Rows from block 4 of a small image classifier, named by matrix and row number. Rows with one number belong to one neuron. Each number is 500 + 50 x the weight over its row's rms, rounded and kept within 0 to 999. All counts start at 0. Numbers have three digits each.
After each neuron's rows are labels from the 100 images, of 14976, where the neuron reaches its highest value: "strongest on" is what is common among them. Only what is clearly more common there than usual is listed. The data: photos of plants, animals and fungi (iNaturalist). In brackets: how many of the 100, against the usual share in percent.
# fc1: MLP up (model.blocks.4.mlp.fc1.weight, 768x128), inputs 0-127
# fc2: MLP down (model.blocks.4.mlp.fc2.weight, 128x768, transposed), outputs 0-127

fc1.141:597392509623572523461436485512466518404502523515489497433446512451505510505441543555415546513513507560441517482479513481423485509567560527479446464597503468505528559549514439464445544513431487588491594426422520465494523532539525436549500593575451527579430443593544469431447537483441509534529467472449488466433459499490466452554397453505497578523464504502564473583521540527509451371513
fc2.141:583462428387454575550496420515495554457484501371477450489489534438478493494460427555518509518519508515476545551476549566512391490525479537581505519479523398472486537576526601437434559550525496495501367478462492519573412527494480591519506561494562533557481545476406460492502478467479522453517572527512519559543507470568384474598549435522548524471413443438478543485423537514454465514454
strongest on: kingdom Plantae (74 vs 7.3); phylum Tracheophyta (74 vs 7.3); class Magnoliopsida (52 vs 5.6)

fc1.351:527493488410477514581511467493495460474579587507449560549529424472492484528398504496559433558537518443465522500464479493409443491529558572528518538543545409501465550538486420485436383492398553560482538503450424447486606437469532577503568468488496504625582408549428446446436493503547519558482451474575518505499493480502470495490461459390448550526475419513434517481515443469483451546581
fc2.351:502524500481549450503585583505519451558457543492448434535529547470389449474562521440443495538483395545550480436529492411433458505523523457468501540472492494416519543422477482436466555493498475489371510443468526501481510515465559499438568560493532425477534499492451345441504505526541422455470449478471480511430493468492591494458419527418529483461493488621397464602464509534527378532525
strongest on: phylum Tracheophyta (30 vs 7.3); kingdom Plantae (30 vs 7.3)

fc1.512:524462510437482592550455506467525518495511468447489546501497514544533459553516412474444460490593437480551537492484488470439499345568503534508449551484459471527574568551523524427465474491422461557514479586559571531546567465476454446445470494424549566499451397366514427519445494548554612537524561444549530453547512538479524520438450518399442545500543426560487521599476504437453454479471
fc2.512:395467486541534552526471608496492483457505404506465530428591432501506466480449500469482499557486575487483446488559525473528514481511560539535463515523507466577497465501480462551440551392552573531517498491472545583486500545499423571569576419549550466529500516530440458548558502509497532524533480428582444472537536543575493509557510578590364448390534421478563402488459449463610539481562
strongest on: phylum Arthropoda (72 vs 30.9); class Insecta (69 vs 29.2); order Lepidoptera (34 vs 13.7)

fc1.673:599395548493534548482470505509501534441450531495465385551491438472504404462498535493430518546453491481485571480578433490519459523482508501424451427601530442483509502515619531553419579534360507539528534565540515517564495453559391568510594486479489505577535558491510466563446486538537518465481571554465581479524505475618538486517467454518432517478500461531471531535496474578416507522405
fc2.673:465529540449428538428584442501532561420508550439451602488407570510557506433569528486441451429504577474573553558485566424461504614519415519469563526502563562505481457498553485517462508474496438464483499494479573459486532489513479533558417522524413432640552545541411477455565555485501520529436385512492462517568472430496608506475474560433468472551535512465469508486481450505518536523552
strongest on: kingdom Plantae (35 vs 7.3); phylum Tracheophyta (35 vs 7.3); class Magnoliopsida (33 vs 5.6)

fc1.655:443525447435511552499546496424467492466449486566455442538501578514503472470505498493488521515424526498460589524484485497440500431427516444494578537557439456558504453456428486475435611455520449484478485452439460429616512512509488558455494467580493556427555545411452497552548603480560508482561464532591398510452499412408536498565499584529518675486499497485515502448501512538484478512601
fc2.655:392536573515476505486488435582509457510525569477491577479562458522526560477478441511524548518531525528521539483480476508457556545521496453544515481415525468396513419496501532474511491492522482552487488504536559615505519631513494549519477532485489529548545501543561516421506525473522522485586484423588424425448490468577520468572304609485477460600521356498543536487519456494485468535424
strongest on: kingdom Plantae (54 vs 7.3); phylum Tracheophyta (54 vs 7.3); class Magnoliopsida (36 vs 5.6)

fc1.578:523448482541609551556480497550471519443456539501412500496525483416426486448556456438449475526493575534447534428442507487505507470447496490585548449558461488492434413543453470517482540482483536595512487465516457486465475456503606534399500418553521481542455452448529499515490408598496671456487464493533416492495511496439501586426447517465533572451491648486538478414482460515570517500475
fc2.578:513398393570548433523536486565497526454480427494454553587482556413430469547515506492504509459483578521427503554532508544508540563510502626550452550484496535496577553452468565472557515506544505497560551475469522497513469506483435540586497546387454439510418489457544483457520529515529582523562497575503520543589495569501490424445536516581556510519587504500591498556451544474454440555350
strongest on: class Aves (86 vs 55)

fc1.187:579475475452528537469534479512399512469475552411414441486506479533457517462544468471569514531582497564559554630554496484457444474499516495441538451550413518473542540529507486527504491551544453538550477510517623489413488588443565523601497506423417587435386480359556566526531492502524492485525429421480447492486491467488467499429496498486501534456459509423470476502403407550534467557523
fc2.187:422534573491475482528444585492457436569486457512482565456481501432568501529452553495458401478517530448492541507598506376470489499447464581586518413485574578446429560505553527572507447448453524508463471495410562521507478439517469480542535564400412474511446519585577510504504564451448488486457509557421413491511507485449545569510548503502433548494444477437518399501462518509501514599599
strongest on: phylum Chordata (97 vs 60.8); order Anseriformes (33 vs 5.5); family: Anatidae (33 vs 5.5)

fc1.348:502505515530448525570488535474513517601486447549502373429535491521514502449412595459542548475548453485469577446519487442421458501522376565499478549547559502524527500465539520568500553489474487532417582539462447388570520484404590526539463587538452571562491445550524555466465516483520460548507491525426428477525503428516439451510441525608498530538506471488545470444491543535590612503418
fc2.348:466443554489439499420526518513480447539489542479408635433503457459500473504389605465447500527543518474498522583347495574532496559452513421519461498478446566466464557550492507500440573524548522415442568524591487446547439517539561518547576539474502610491534479497473509526507456494395550524569497521499560456521413578539455575472448541505528461491497458483454472541470600541570462484516
strongest on: class: Aves (91 vs 55); order Charadriiformes (35 vs 7.6); family: Scolopacidae (25 vs 3.2)

fc1.55:495472612539490528515422576520562490469528524493456446519485462456518597443533549447568479486509473482521553450549458445438475526501555516485529521485505497585429472492525426424476607427580461464492687478530516461572421529521505529542491472454509414506456507532487547401457601455532520428478440538563514526467543482458496565433540566483515520607491490433540478510487544494352538496544
fc2.55:458511503440506531443526473497481531472431562520499478536498513460542456590491536468514504457538453450516452501549474602328477477563446532451465500573611461528571598461518535517475592551534495516453545535545508536513490503556435481522455550527449467487470489556445484440517500481482467461539482433580562568563636641482577507525519564490517471478553421468545583390430541443521526501445
strongest on: order Lepidoptera (34 vs 13.7)

fc1.90:376505573487498441545523407490397598464485511577517541529592606499480477459494429527466512446443475527475486482484474422556557511486561477501350590519550448536601502496486508468439518414462495535468526479515507508534519468500535561434450386444495504593528465516502518526563449483463560401534473539572576487462489495492417481521501462551435495416516512534598523497462529530454563489411
fc2.90:546451436433566560496511491532505430479413496504459482547453493511473436484636456495450440515489517450542518491399472585503559537500446488454514538434542458525407541595512479498475523432494432487605569547508563462534456427421555504546470519456534513509484424479514537525498537541510537432540480548534514489538488430452635520526476534455526410527526539404427380526523548624447573474530
strongest on: class Insecta (65 vs 29.2); phylum Arthropoda (65 vs 30.9); kingdom Plantae (25 vs 7.3); phylum Tracheophyta (25 vs 7.3)

fc1.507:591392433492497417506470458586551506502501514501439416493530475503464552449427446508521468499524486416533549461468488475468565447605510452459469539550464629455512571552546451528535535485491507399465501567456521446459550477461642507522524524487523515604520442461568463546570534487538549462559395557503476457500470544583560519461406493517466473632438462489452569482524545545512482525522
fc2.507:448567429466524486512548561354569533468431493486566606551549624486559495422488542449418576544487558465539409532453539503556425483536542449568566448591481522495550390536495530502585444470449482533485346520540502471407503510557542525544443451519487561517499501540467508521527551475568563486490540476559475465534515564505528515486512510488436487536511453434561508509534555516457481564440
strongest on: class: Aves (88 vs 55); order Charadriiformes (39 vs 7.6); family: Laridae (25 vs 2.6)

fc1.387:513487548508433504576469603477443528552427551454439485525507534399536565427562465494526398597455529460489526516540469477472409495460524537582465434474437434486545508475479494511495511520452517439474549469396507485481492535406452471475510466533495515457496372498552476480458448515475471554527560511492493452563475384559547660547497519490555537523572554534484514547432443510557614504401
fc2.387:504565527467540445582482572548482514585400614537543409447476516486542585389426466544558544425499483495578423568493508475447436550505439431512547520488521504484468498564506573561456398537457527447564529454531515565531471504513472399591518520431478492472482564459457449554490484404550469503508515448521529507483508601499469480592537505560506468467534544521557455498413456467555523555397
strongest on: phylum Arthropoda (73 vs 30.9); class Insecta (71 vs 29.2); order: Lepidoptera (44 vs 13.7); text has "moth" (25 vs 2.2)

fc1.283:524511487435489523512480454523565463504467557556454444426417546528450465484522526477553478400459579435587560566542477412488404435599484564449516488577643473459512525477500492460454448589499487574523573532450560427409470463497436478447529507537527411471521458587497486503440539532455543475580510501520471478547450484578397534434440492579512497503506570535403444483533498500516558534529
fc2.283:578446567538475503442493518477544555629565526560540530542398521502469467480582468470495504465477544511434418495447575537483521545518534490485421430449571527578478461595496449366597532467399453541541465569583510514579498586465522493484471440500508605462526514507468475503640460425524558491543450463478498495517539460578508566490403522440452498572510470504519477486524460485454472543510
strongest on: kingdom Plantae (38 vs 7.3); phylum Tracheophyta (38 vs 7.3); class Magnoliopsida (36 vs 5.6)

fc1.341:506435455471414571488589443515477389491407551505519466515489562480468584494475482437473568565544563443488440535507445416568504470587523503560489423517502506371558510586452444453569530523533501421424515460443482528494520443518574528479559480445587553494518477552449625412485494528485503463553511541532500423515473485493450500509413442477493518515518506627559595544509497508454470437465
fc2.341:546510386518522537535502547501478396456432415438512487463487403495537413488445529550477584587548444487543512451454503530544513549457463529592539531433482508516470619568356536419525492435466594460478515576449578561470456488515531470578478512588516592540433493476503487416494521568525439462398530481480507487529555466499460489498585439473467493507500475491500471597476508445542531496569
strongest on: order Passeriformes (60 vs 24.9)

fc1.553:469404520446495488472451488488431473469456514577489464499596384504434512489535508500515498534460477534438533474497477404379499468428505506517527433532530600615420515543463519505513486524577565571392435484566412393471444533499523420478475575448545561423576531538553490482418558514544507462588457493479485547515564508501457533554543384571453580502472500495533546474490546481473544490486
fc2.553:522388566553484482424545613544477470505434414481505473507545446543544484506548589495516447555570473512516555578493494539519549495485551553465469560488578545561538457487503442461432541411479458534510533477547522420534503522523593533469552421483568476428547455487527352439494468478528474466521485534525484525460424510408526562472605457487551424513607545451592571453456466427537460510475
strongest on: order Lepidoptera (36 vs 13.7)

fc1.570:587469444517503509501445452551465530456587478561571532482537484457520482461549503567474463523507520501489424504543453447465432360582482464545485477596441536507603552562534527535536560517433526548518549496353534420411421583527510471514505472556406514429503549471559504500540530541580460540495511465474562429429478475468550534489472457531555598533506540544560570484393492541497543445441
fc2.570:471506528480478505497426525544466546527428567496478492521524509502521490518537506499602520509560502486467491486453577543548430483620654549417476559424424458472550611508539509420521479512448613588570526456554566345535448463442514498483539483549586471518448507520470485547479519523490624439496487527505497405508501533431470525490594443478479540553432510449527560527532562551488452491501
strongest on: phylum Chordata (94 vs 60.8)

fc1.244:497534458517469491530553504431536539380516438453542528570469528508575593519507577463531474361587550576526443420531439580471476491405542501579467427570494500442542482393527489459520474472463453570530464473570526460546486503515482521461567506518450536490490487540509471505547553479574596540536413511533583492521527542538539518460400490566486480525478431571497552460562423412521415491421
fc2.244:534515426523452505426566573445473513483585459584568523469494500452575446479499491484510531492483458469462488510435461547512467398403450472601474457593471558531517501602663487395526493506448559622532490501425566535493497500504385514581482547492462527470594453508549490456531476535490521573421487450556533558483485527433444536532478520494505555462486488478597576474530479500528575501450
strongest on: class Insecta (65 vs 29.2); order Lepidoptera (59 vs 13.7)

fc1.338:509425458562513463513520481522509549594472463491484516459504450508560453542501440546492530558425575510496550544471512465522477485484516452467469499493515504493429519558392510522612470596483523546469637436544420548479585557488510561503513413553523513410388546459514524529503434547573587457566529513535461495580589478482453531537366451484431429474468524502556451598483467553562444568510
fc2.338:422469499467476571558484555556422481484428405444539499406502487524562439471466472551542516478442502502492532514556612489463553599419473437453616444489572519534600605479480471524562504482488555469516596504594491449474478515534440570437447419510467572499468476516498509485520469522414533552505469515489462491442483449481529536342416477502477521505572557468494479474572446541486575435471
strongest on: class: Aves (93 vs 55); order Charadriiformes (53 vs 7.6); family: Scolopacidae (31 vs 3.2)

fc1.104:497465479532525452475517583504503538468434540553460512363473576507515553580532426422496489537447557501531498443501525479515534507475436471454484486450486544419450531473504483577478516507582465454554543591487447501512596495460504408561416409498535496556562515467503488521528529399414579664460484503532589480479554454511519524528477494431429553480455434401485523378474502523529442570512
fc2.104:610480498518545415509584534546466500500456456450509589427452509470492481486522437444637503538448515464633513563493427497513429394480524517441526505490483468427585463463532496433461527542596499571446493523532452509511617515437533509516467498480543452494513567514458407422494501593506512540487557562583525452470493523504529461454435543605428479490572487485389457528465569542525509486545
strongest on: order Lepidoptera (37 vs 13.7)

fc1.737:451463507553463498458511538464456500517511514538473484494491479437513568355472553454481472414511492431439525462455439413617535410691551510484555523467423463466612488516540425517549480513569499614512478479527492413572540503526534492483497508550449509514507555469516511570563523477499515450558488517564478578450393523474498428450496439509521399578490421549505517560537551486492499527531
fc2.737:449528438562528393544574464441511530489548530495508492378512480531471551499453492503398503579532455463457443509578493514387469434522596589476556440460482557554483526512527535576448406487520508566438503482429560464484439503562533415520642529509554440479494585448498456490511423529495446513492556540443509602520546470523434550458566476474548397513518459536491502547444513485536416528479
strongest on: class Aves (95 vs 55); order Accipitriformes (25 vs 3.9)

fc1.664:508463503469459404532513484473515555441411454540421459492481429478591564551510412508619504467461496503586468557461490549563473479615452429468574419545450538555583514499430452499600436540543522401450554511479521481527515520478512507433580469453512462477436420475587481486472494556540523524514601459480543510503612405520500566479404430549497527433511445486513419539530497503508484518515
fc2.664:572474537533448502527421414444490538523486498572452397527491416541438528514484512497478524512424525422508493453542503488533494561444505483521574475534515568524513517406476562508514389572476559417518486504481448447462477476507494573548532457531480471491410427380535513495472382531495508526554646489535487582589498515519578516516587591553465506533532389580517436493553520550534580512532
strongest on: class: Aves (87 vs 55); order Charadriiformes (30 vs 7.6); family: Scolopacidae (28 vs 3.2)

fc1.260:487425575519431552519547444529544478503524482559448548571481465503441447481448470460544528594505390480569518514464531469486498527536572469493477502416608500511487562500516445489499541487519419536401501502537447501526501438467580535506541552419447586536589457443468601438408610478460544546524507524503530484503553593475530433498533541485459526482498563618472426421501581433434512404523
fc2.260:422542410423496416542494400515502607507506465465521511519524565426558586479483494534437487572491436563538473470491480498383534511478547474541477465572521505476438564469451516472475591437472474404474449485454466517474472460523545515490506460419430509439497506418565538461592488577496489483521516583408486592464435502524442523455519467560604522422496364451458559512574505524546451534508
strongest on: class Insecta (59 vs 29.2); order Lepidoptera (35 vs 13.7)

fc1.580:437602603541501530441524472466413537495553501581515539496504560507438519480503550517523498369440478514563397583512487567495460575508520604456514516485556564456522524462527489551522582440494524529464518442637576488426517462446573483444485455421454538460492485416497619457477490471491472475537469449539606483538472484431455548446529559468441492549496487485589514480575443511432474480447
fc2.580:482564446508441514464527490454519478522482556488533449448468558436468523491566524493404492466437562436519476471617506515450529532382488558414523556513440536496553558503418505527558459549415546425547601512489481464452618512471562516443539492503440509497510463462497512420511374469579539555460487534487425379592549604570553475528521578575460506547487486436506517477521464571461522481518
strongest on: phylum Arthropoda (75 vs 30.9); class Insecta (71 vs 29.2); order Lepidoptera (33 vs 13.7)

fc1.267:490462515505509564478522545509509492623447533522471464540565461505502525441490495514512427509553502488447548404509646485506520414527535521456536546574500579529453596497541490475509539523535481493495598559531469494532487432552442505610521535532442425494510459496524527515545437520420438557581424499484546537554429521508516343549454509440526478484485474540508523522621461570602594442417
fc2.267:483522519583497430484511487531523586505512543560437505521517455455489563553456496489446498521474523484496504611443540487554428508578427449555539532502570557422379608519400649465579467537517507449427555459553432491435397540517544566477529457482456527499478487494526484540375464536512467430460555535483505506438546530425513572524524439479477480499608406473486503517506505511543556517421
strongest on: class: Aves (92 vs 55); order Charadriiformes (63 vs 7.6); family: Scolopacidae (33 vs 3.2)

fc1.732:461596536439521569500561423536479537522426433473508542432505566482520500498591533454454586561505471482496525548503509463498430446471503486521527516501600384466535502461506471451498456390516457539460462480520439353547528531462466547469429571488485465483507561473439557437519443516429439484459507444568580469505582563571566485548574510483423546404457533496537522468569433593538444562465
fc2.732:454541551548613443411487469457552593591471544484515514450505584522537480412562539545554536491513492467532493525409572476433535434506486547458501396510600495419447481536430495522562501499489539472534447510476460378523491500502553552475545535442599478542410427476479536561582486493520512503463454405561527432556523511549521500545545479438428523470413467574584478450574510537495478456431
strongest on: class: Aves (94 vs 55); order Accipitriformes (68 vs 3.9); family: Accipitridae (59 vs 3.3)

fc1.172:521470505445494407515480549507485529486414405514570489573447615617506425540533485429538515487413506525525547443422510506599441416537474461452533402556448462462566472579477507488515474532488469529500516404490458505556489539486494477494427542458543514481497536337463527416455571409514548453600522503469455452542549443505458466504520403533392495549516466519523521461528561527545516501518
fc2.172:408504492392498618530463448491478469555516466457442578523493521505407494409403484480530572425502519585465453451533499508491456507543584512432563490521432455529421504546499609457537488472463400576467494458447537507480429519535519501391470548518470516517452557596481572437452553423569384520457512468414587530493447449473531565502467549505472534465535521465458472415512469475554489514510
strongest on: phylum Tracheophyta (45 vs 7.3); kingdom Plantae (45 vs 7.3)

fc1.454:486508441450444502489538499522508528459450538545548564526502606661540453494502591566477580434492505535566546417528438434555497452526475476495450503462380535499523534533544563355515496455529470490498478424466468494548483461534439515489453489444545535506548515442502563506476456528435477511524516453455487466490463539428452528497474552541421446576555452514567661536555563576494590471448
fc2.454:452532492466429493508623489473592467494488534530484492374470558529521525494469425513553534508481500596522575459502549482504430393516508499506491501418519648499508480568529553533371461487527503555509500448470533464538468473492501463442551449546534487546459522480484613392461528443473402507428511516491482504508407565424462488480463473493535522555443469517593486634555399562534495502504
strongest on: class Aves (88 vs 55); order Passeriformes (66 vs 24.9)

fc1.132:469431500492590535476604481481428487553505490553422534490585497492495484519449544519502555602521534485481456546518511491509551396447508470357459616542502531509536561428481566487491525573596451577519471440470521529513567466500517544531500457501570467438473490466490535628405600427462549566470396463465476501505557472448531522484488568576536570485488402450484435504470436494549482538523
fc2.132:589560569468517428556490523450509511522557544421419453579479411550413399534438503597565519445554480513484499497460517495485592482444527510479537442441551450478444503411542524558495557529484515471437559514470510526522446564456598489475566502462518396583513601499454450450533495548493503543519484446520510619480505523516551587487517472487558463621441479450392499487478472430536421502518
strongest on: phylum Tracheophyta (25 vs 7.3); kingdom Plantae (25 vs 7.3)

fc1.77:421506592483583508428462458492442426447542563572428500529538527559487456480525567567478528542504517547513396566520519512412470497516461454565491488536495652508503426446453503455496481523543500482505481448532524458473466419546559492441453647461473496505357484571524592438527495478541440460523499455487494417422531490509469550478464436496479490478435553466493628438506487496503550502405
fc2.77:509496474486504500471589540523610435409387654491554485487532473418537580503591468466458512520609454514478489491496555564529496479569392469420503520513473535549511514525458550528511494593442473466469480535425439512530465512580495446473492465606520528471607509453471472398542525527486522592488537511502485573514445550503563513558484506504534399542497540511503464635582541540517493494520
strongest on: order Passeriformes (62 vs 24.9)

fc1.614:502459530432535547553492552458491475506574415541507605484508532500656469437471541464495447449467547505491539411530564466511474482561486478406575469466510386463470524492453540509468530488506415540522449433509472476537478461502496499466395607513479413420497436450477464461569471507522513466492432516559545480579574548484442520625567484622477540477427428508471497486472390471536543509476
fc2.614:497475438495462471529462491510553455463520584513523579433500488464479520555477406601545453487533536520518426603551501525488510540535498552616438535441495454514523538480472394449458553532462485522491386486450543470534519444548502509440463465470450535501561514464500587455512436455542423548482539555552529526627390548482426540482447423480500705490479464430527513478443500516516530506503
strongest on: family: Nymphalidae (28 vs 4.6)

fc1.345:549585536557448471497462497512505433544451550454545454470496534435467468513517591486533544566579493436442479429512574407521480579484498512506456531499493505527541564477509377475562528516544533514477471414545536432461527481500548482440481516393470440617523547419481472432588557508447539550511395514528408533508517497604539420470507598459550499544449564573451587485554590450487499499531
fc2.345:474532512520561441555505500597510520485481541505596431427515497506508544470524490637565585493460510536576404507568554536482444446564469431550581556482616523492510580441462528517507536566494582463478484500485588559533460456510487478552602439570486518536446495537494506603516464510583536500473602490460511482598526485520542481538449529495478601448455489491631490539458418495451535549502
strongest on: class Aves (83 vs 55)

fc1.581:603511537540517580441459538511479478521397439478470554589480475543519473536489470469509518479425521495476487519466575537480387568497449485441443489518472521511519470454478469459490492563482437518507474452542516558545460506584449580495482466490474537499607391447468638467444465539461430529497493490485539454494521458469546471583484543445604408547546439575443525563404482402391441449568
fc2.581:476539425487482464480552512557516538545522506566496580571529551487534613482520609428532449525454477533435530579461550507493457492435516518468484484530498508552453566475438523587546475609581520468470560558572582562453446614453572502555517536596553619515507527535585583521520474567539513504540460447540546476510571473587505527526517521493464487578563455544446504580456419577530480488525
strongest on: phylum Chordata (93 vs 60.8); class Aves (89 vs 55)

fc1.140:464541476544525476589456532506508549513571556452481545504458484464503456528623469505546537515540439429521462509493487469469563427546520457601475553475537450457565473568608493498561506461517485406487517465553601420424435506530584498498407521526458552467474486505535504452436552565387560537439502470455535448482482465542459561465535480430430403406531545530480566533554564379540462554467
fc2.140:558529501476593423532490514452428519474522482521533457542533503510483516520416568397591405499584454507523610554497583455490561506500540507523446538495470502391372486488449560534534438532437505562510535563496541509401431500436562472555506464524510467491477547521545531448512487508489529464476446467525491362475526495611527587534471454535497593416485440533460449368503523560515496490547
strongest on: class: Aves (83 vs 55); order Anseriformes (28 vs 5.5); family: Anatidae (28 vs 5.5)

fc1.372:514480497450507515529480472490421477516531510418495461602513515460553545444531457504588489543533469419556447529465545554508435439505439492454502473543470540552462513531504472502461418462520463463526542565623414489506523496524461412446492563590507445450548502450385472572527494441476518540533423409586488530503432417491499498517544504547479600581546573627483625597441533559509494493530
fc2.372:464527405544621445452530489540618481520415526576429437427534509435504479487470480463510422522453482522454467491544410557506608467463422476482503544498461433518475419572463468484522435499569522540552442582534535514473448485532493498382517414460488591459531444508527529498524519499488625495460412506567516450489536441529562450540481454513555423485491562568511447495553509399504574458478
strongest on: phylum Tracheophyta (27 vs 7.3); kingdom Plantae (27 vs 7.3)

fc1.287:487540537524562509336553609479469533527516418516489518536447528495490430490496524557597442439502574541535516483603546397495569482517454550467542486487432487511492523514438526551537593448491606449490491469452501530428462478516430464506473483500510475508498455554471539523440588553546495538538564302491541566496446570469478496525545425518523487512454493483524445601549445540549447476531
fc2.287:508566471519518420409456517528411496498573494528508510450585517451520519484557543420487543468499489567544533497523492451489502560529503618647471538416491546488467568461545463474486519484599527497423550537504605500510501429425509497380448518533478468523461461468507579491487528483464506542502538502439420500527554466517564559516481447480469536424476493517392439450459581481479601634399
strongest on: phylum Chordata (99 vs 60.8); order Anseriformes (57 vs 5.5); family: Anatidae (57 vs 5.5)

fc1.735:497482447497505474572512512512541439510483442557537546473483430439488520495450466534557464533457536443505564541447516480536456478522508432540564443515593618497444557532460513541490422515544516534539443476489476467558482506590645500477436417627510425594399443466517467551554424511496514450492552528442492449570533477449515528489478418430495547444599545474499487355527501584478508558546
fc2.735:443543507470530516502544451565504464569502503456481480459551591465530501488427606510469462427525549494468512460410543563529522527534458593490501574542520487430611495515623510480570490552542507600501495482576556505495576587530461485586427528510493403494505432466592398537476561518530548482510493469506418464524483490461462452489449453537442513470655487436489457578536441514583545545467
strongest on: class Aves (89 vs 55); order Charadriiformes (46 vs 7.6)

fc1.258:458455515457538543530618397548526558429517456488479560462536490551508490519550553504435513517469558486540405500534539432449480547460468478434475456401467558455490487495459478449443497433441491559454438532585454525529598548534487419574507465576529521475626504460535360504574546596548501489523511475511420517522466517439350475497513603496465466474517475431508557518470462528469536543470
fc2.258:477412542525471385539573510454518546520514514449542467537572463489538464475486500521502591476466494455474484523524490458534461464461492467574512589487547453549353479516498509544440536494525593461597422529603440522472401608473523513504428549595589481483475478521539417543434509490520530525495509460416466518524499537466522494502578377563486541482543420488589531513463444461420513551600
strongest on: order Lepidoptera (35 vs 13.7)

fc1.5:502562508463430424511546524393443537501454429562444467464519544541478511488537486509437513436421553437559480525468438542534578561441450426471564499542503507504532507531450544491467366571498533445523608546496583428459605463477510422494469543480507515517424521476573479481527482517517495522510583548593524430582524507515474475413483471412474449423475483409561520455596441517552490418437
fc2.5:505469537544568518548475530579505464502391482487456510541548599465462459504472515424462507526465560443550470482460469419538511596563411428509508539514474421395500584462503500508506538520566504569453521558569530434590457533434522505453407506417540541532665478502509472440552508580493470460572549534498525605616557502496453494544484489460450480590453442510466513493471460460460493567503
strongest on: phylum Arthropoda (87 vs 30.9); class Insecta (86 vs 29.2); order Lepidoptera (32 vs 13.7)

fc1.182:520574588533435572442482512534520644489473573512520433478451503606545511590559514494531466546517432494542518419544427511491351508512580503491494505523505529502509415418544434450486544466557490515451411470538543525552509565499434444516556500472451535443530501455506507406561556559521542500476556445504497483572510448465454468617439545461439571573431516494396488481470515445535483442480
fc2.182:528520509416405474439520493485431529559511533488455502516458578436530523485581519537527427574440476516564474466429385516496441609518475454512415532495427450452503428587429430453551522535584508497564498586483504413573448482495394459531578548504535455491443468515521485389540510491490484398504535542523518479466494512455441488576539452481517482571556413491495500453522414539562447421440
strongest on: order Lepidoptera (37 vs 13.7)

fc1.156:441415534509520562447546438500451451510435490535470585468571489488376457520432423529597514491470610492505527432502554523526519523519486423550493509535597487538463543507551457448536529527510503528429506600557506585548460511451493488517533558529538407422522534631505490488408541397538471464488489520500478565410523488493506581579464505432523555452542510497532466405418555426509466443558
fc2.156:512477530480460498425606579392475505563551562520517546545528473473428466456499518535543465499525483588503485469557422503476560488434547547490466500488452585442472461538476438409516482519518595463451461470496463467508537449525587493617549463482482473554485573394443586502506460575543440461510512505479465488326485586546442468482524466531483545426451401428449550565463463487520535546552
strongest on: kingdom Plantae (42 vs 7.3); phylum Tracheophyta (42 vs 7.3); class Magnoliopsida (36 vs 5.6)

fc1.577:514500514505488440573588460514483498524470516332562587461518509520490548556581468527521458475439388569491457475525475556517564460515530578582500524529484428541474473496566490473497521512458447494517526437610394540533586477558409560453500458490463571480517465426394491465546495484430555467485495437511526562641480555461542533519497517510473452462372462472501538516503524442431470436524
fc2.577:446445492428553521504512428513472508598473543511502430416509470566578497527539419479444457531528492481452487565537581463574468491571502450488490437447536513440452566553463398477614551590514607507468372492551512459541467594582554439549549440485418511494536507457584509426481509538486513440581477556480435473483487462476526489497424526529471543516546471507511457433477457408563558560439
strongest on: order Lepidoptera (39 vs 13.7)

fc1.130:570435382435490429445542500587503483471493454470515546467477547415594540480475525536560442444473532462514408482460510489451580530498549579537446400498407487518575451502492535455570561450446511545426430534510600624491558461593550477409462544476477547498526490566473435504547455504472543479501498510519509417532508509503486511545429514497542512405501464500515476526537438457635470587466
fc2.130:429539509496433483605478525477567480487481482408489502536447491484583502479575412474566570539468479484520434555515552544410544485548530531447407408558484550558412586594549485489555451521573493569484451550443508513543491478504492507490541388434488518475566381480512558462401522525509425462551496556546519592515572508542509496543461398440544507452479587473560524498509523492443551476570
strongest on: class Insecta (70 vs 29.2); order Lepidoptera (52 vs 13.7)

fc1.742:484445488459532474470516529482511449448457567534302532546515502426479469480530546469500492442560492485521561434576549471531461573450419422478537596526456444485526570495562510524420523517504401589526456533475499545557491477549526520455513400513480537510501505517458462574467480467539581513443554546506582462497502543571496486513553523454492551372482435449456498472391384491402480519454
fc2.742:465453590499520548459406439450524461499603414499426557456511417537510459576469495528570488506619473507513459440516470477420565514596574488382509586457471517522549507442493538462500517492485551524487452405510529512477471495432485561472467456498393382592496548439482534539548508483514503433532442409549485503484525511452501475427402600546418478491483443499453531489511434491554426507521
strongest on: class Insecta (78 vs 29.2); phylum Arthropoda (78 vs 30.9)

fc1.159:492483372533498435520528559448462440549533400423426502619518501508524541478503541507484481563504523556525501646539474556463406514477554464505506537518500460543517428443507493342560537527541499513455601482471446464444551582500417425511481453457616449445518501494516598491580495441522498519455483528427494477528503467488511572438483509512468546456491402544573486463530429529496471572483
fc2.159:496486450537553559448559428514480492531534600506531518562511459413509493484595474523495410439523498494464534467525479502412513486512488560451499578396480500534466550586637535514627534484439527471416434540535494552509556465617519477501458520450458423437461408484530442539543531462457591568491548483467506522443537503548532460354539566505550539522520406509509463483555538549540506516439
strongest on: order Lepidoptera (32 vs 13.7)

fc1.304:617480600442529436517494491561425478499538478523486418485546534667480497519508510450464466558464525517561489580527498469543492478533531486465623563493528550493501520602517451495521503469394505443463435442538484450455468473559550515498454495504551539536504520426600501494598484505502500562445522476532486511510432458419447465514498493477617483401576557559418476418500586398532517455485
fc2.304:517409521574536495463537435524436501498498530549460500465561450503549460529465554463602499444494446476391531475540491531590511425452503528471609597549461465499512467518459435548521483544482591442533462447551548582474479414513489551424428451402581431470508480426545476395538490521381490510580483458563503457521551460515506542436489533526526524499541553515490480474506373443535428417456
strongest on: order Passeriformes (50 vs 24.9)

fc1.37:579472569570495471450452561448577447468494556528481528514518543517472483459582517461485425511566588558458548519481528541491511609432565549506498550492523448485559642563418560462541500524512514519520491521481500513561529515469541501451575538453515475441464438415445533521479472570442615453483544529463477459493492565455394550472492647466485483432525469418386509511433425511516416505469
fc2.37:601523540566565506475410534489530360392482468473566494461469406509488516461490385500470505484491504554418499487467520449420488477456563548552499520548534460507559453492470484537431561477509521427570539526391495507424448430591561428485498509511481508454599519571476476528379508502575490456578494564475502552536544536445612503536536543445504485496468570549520554535441546512552446562472
strongest on: phylum Arthropoda (62 vs 30.9); class Insecta (61 vs 29.2)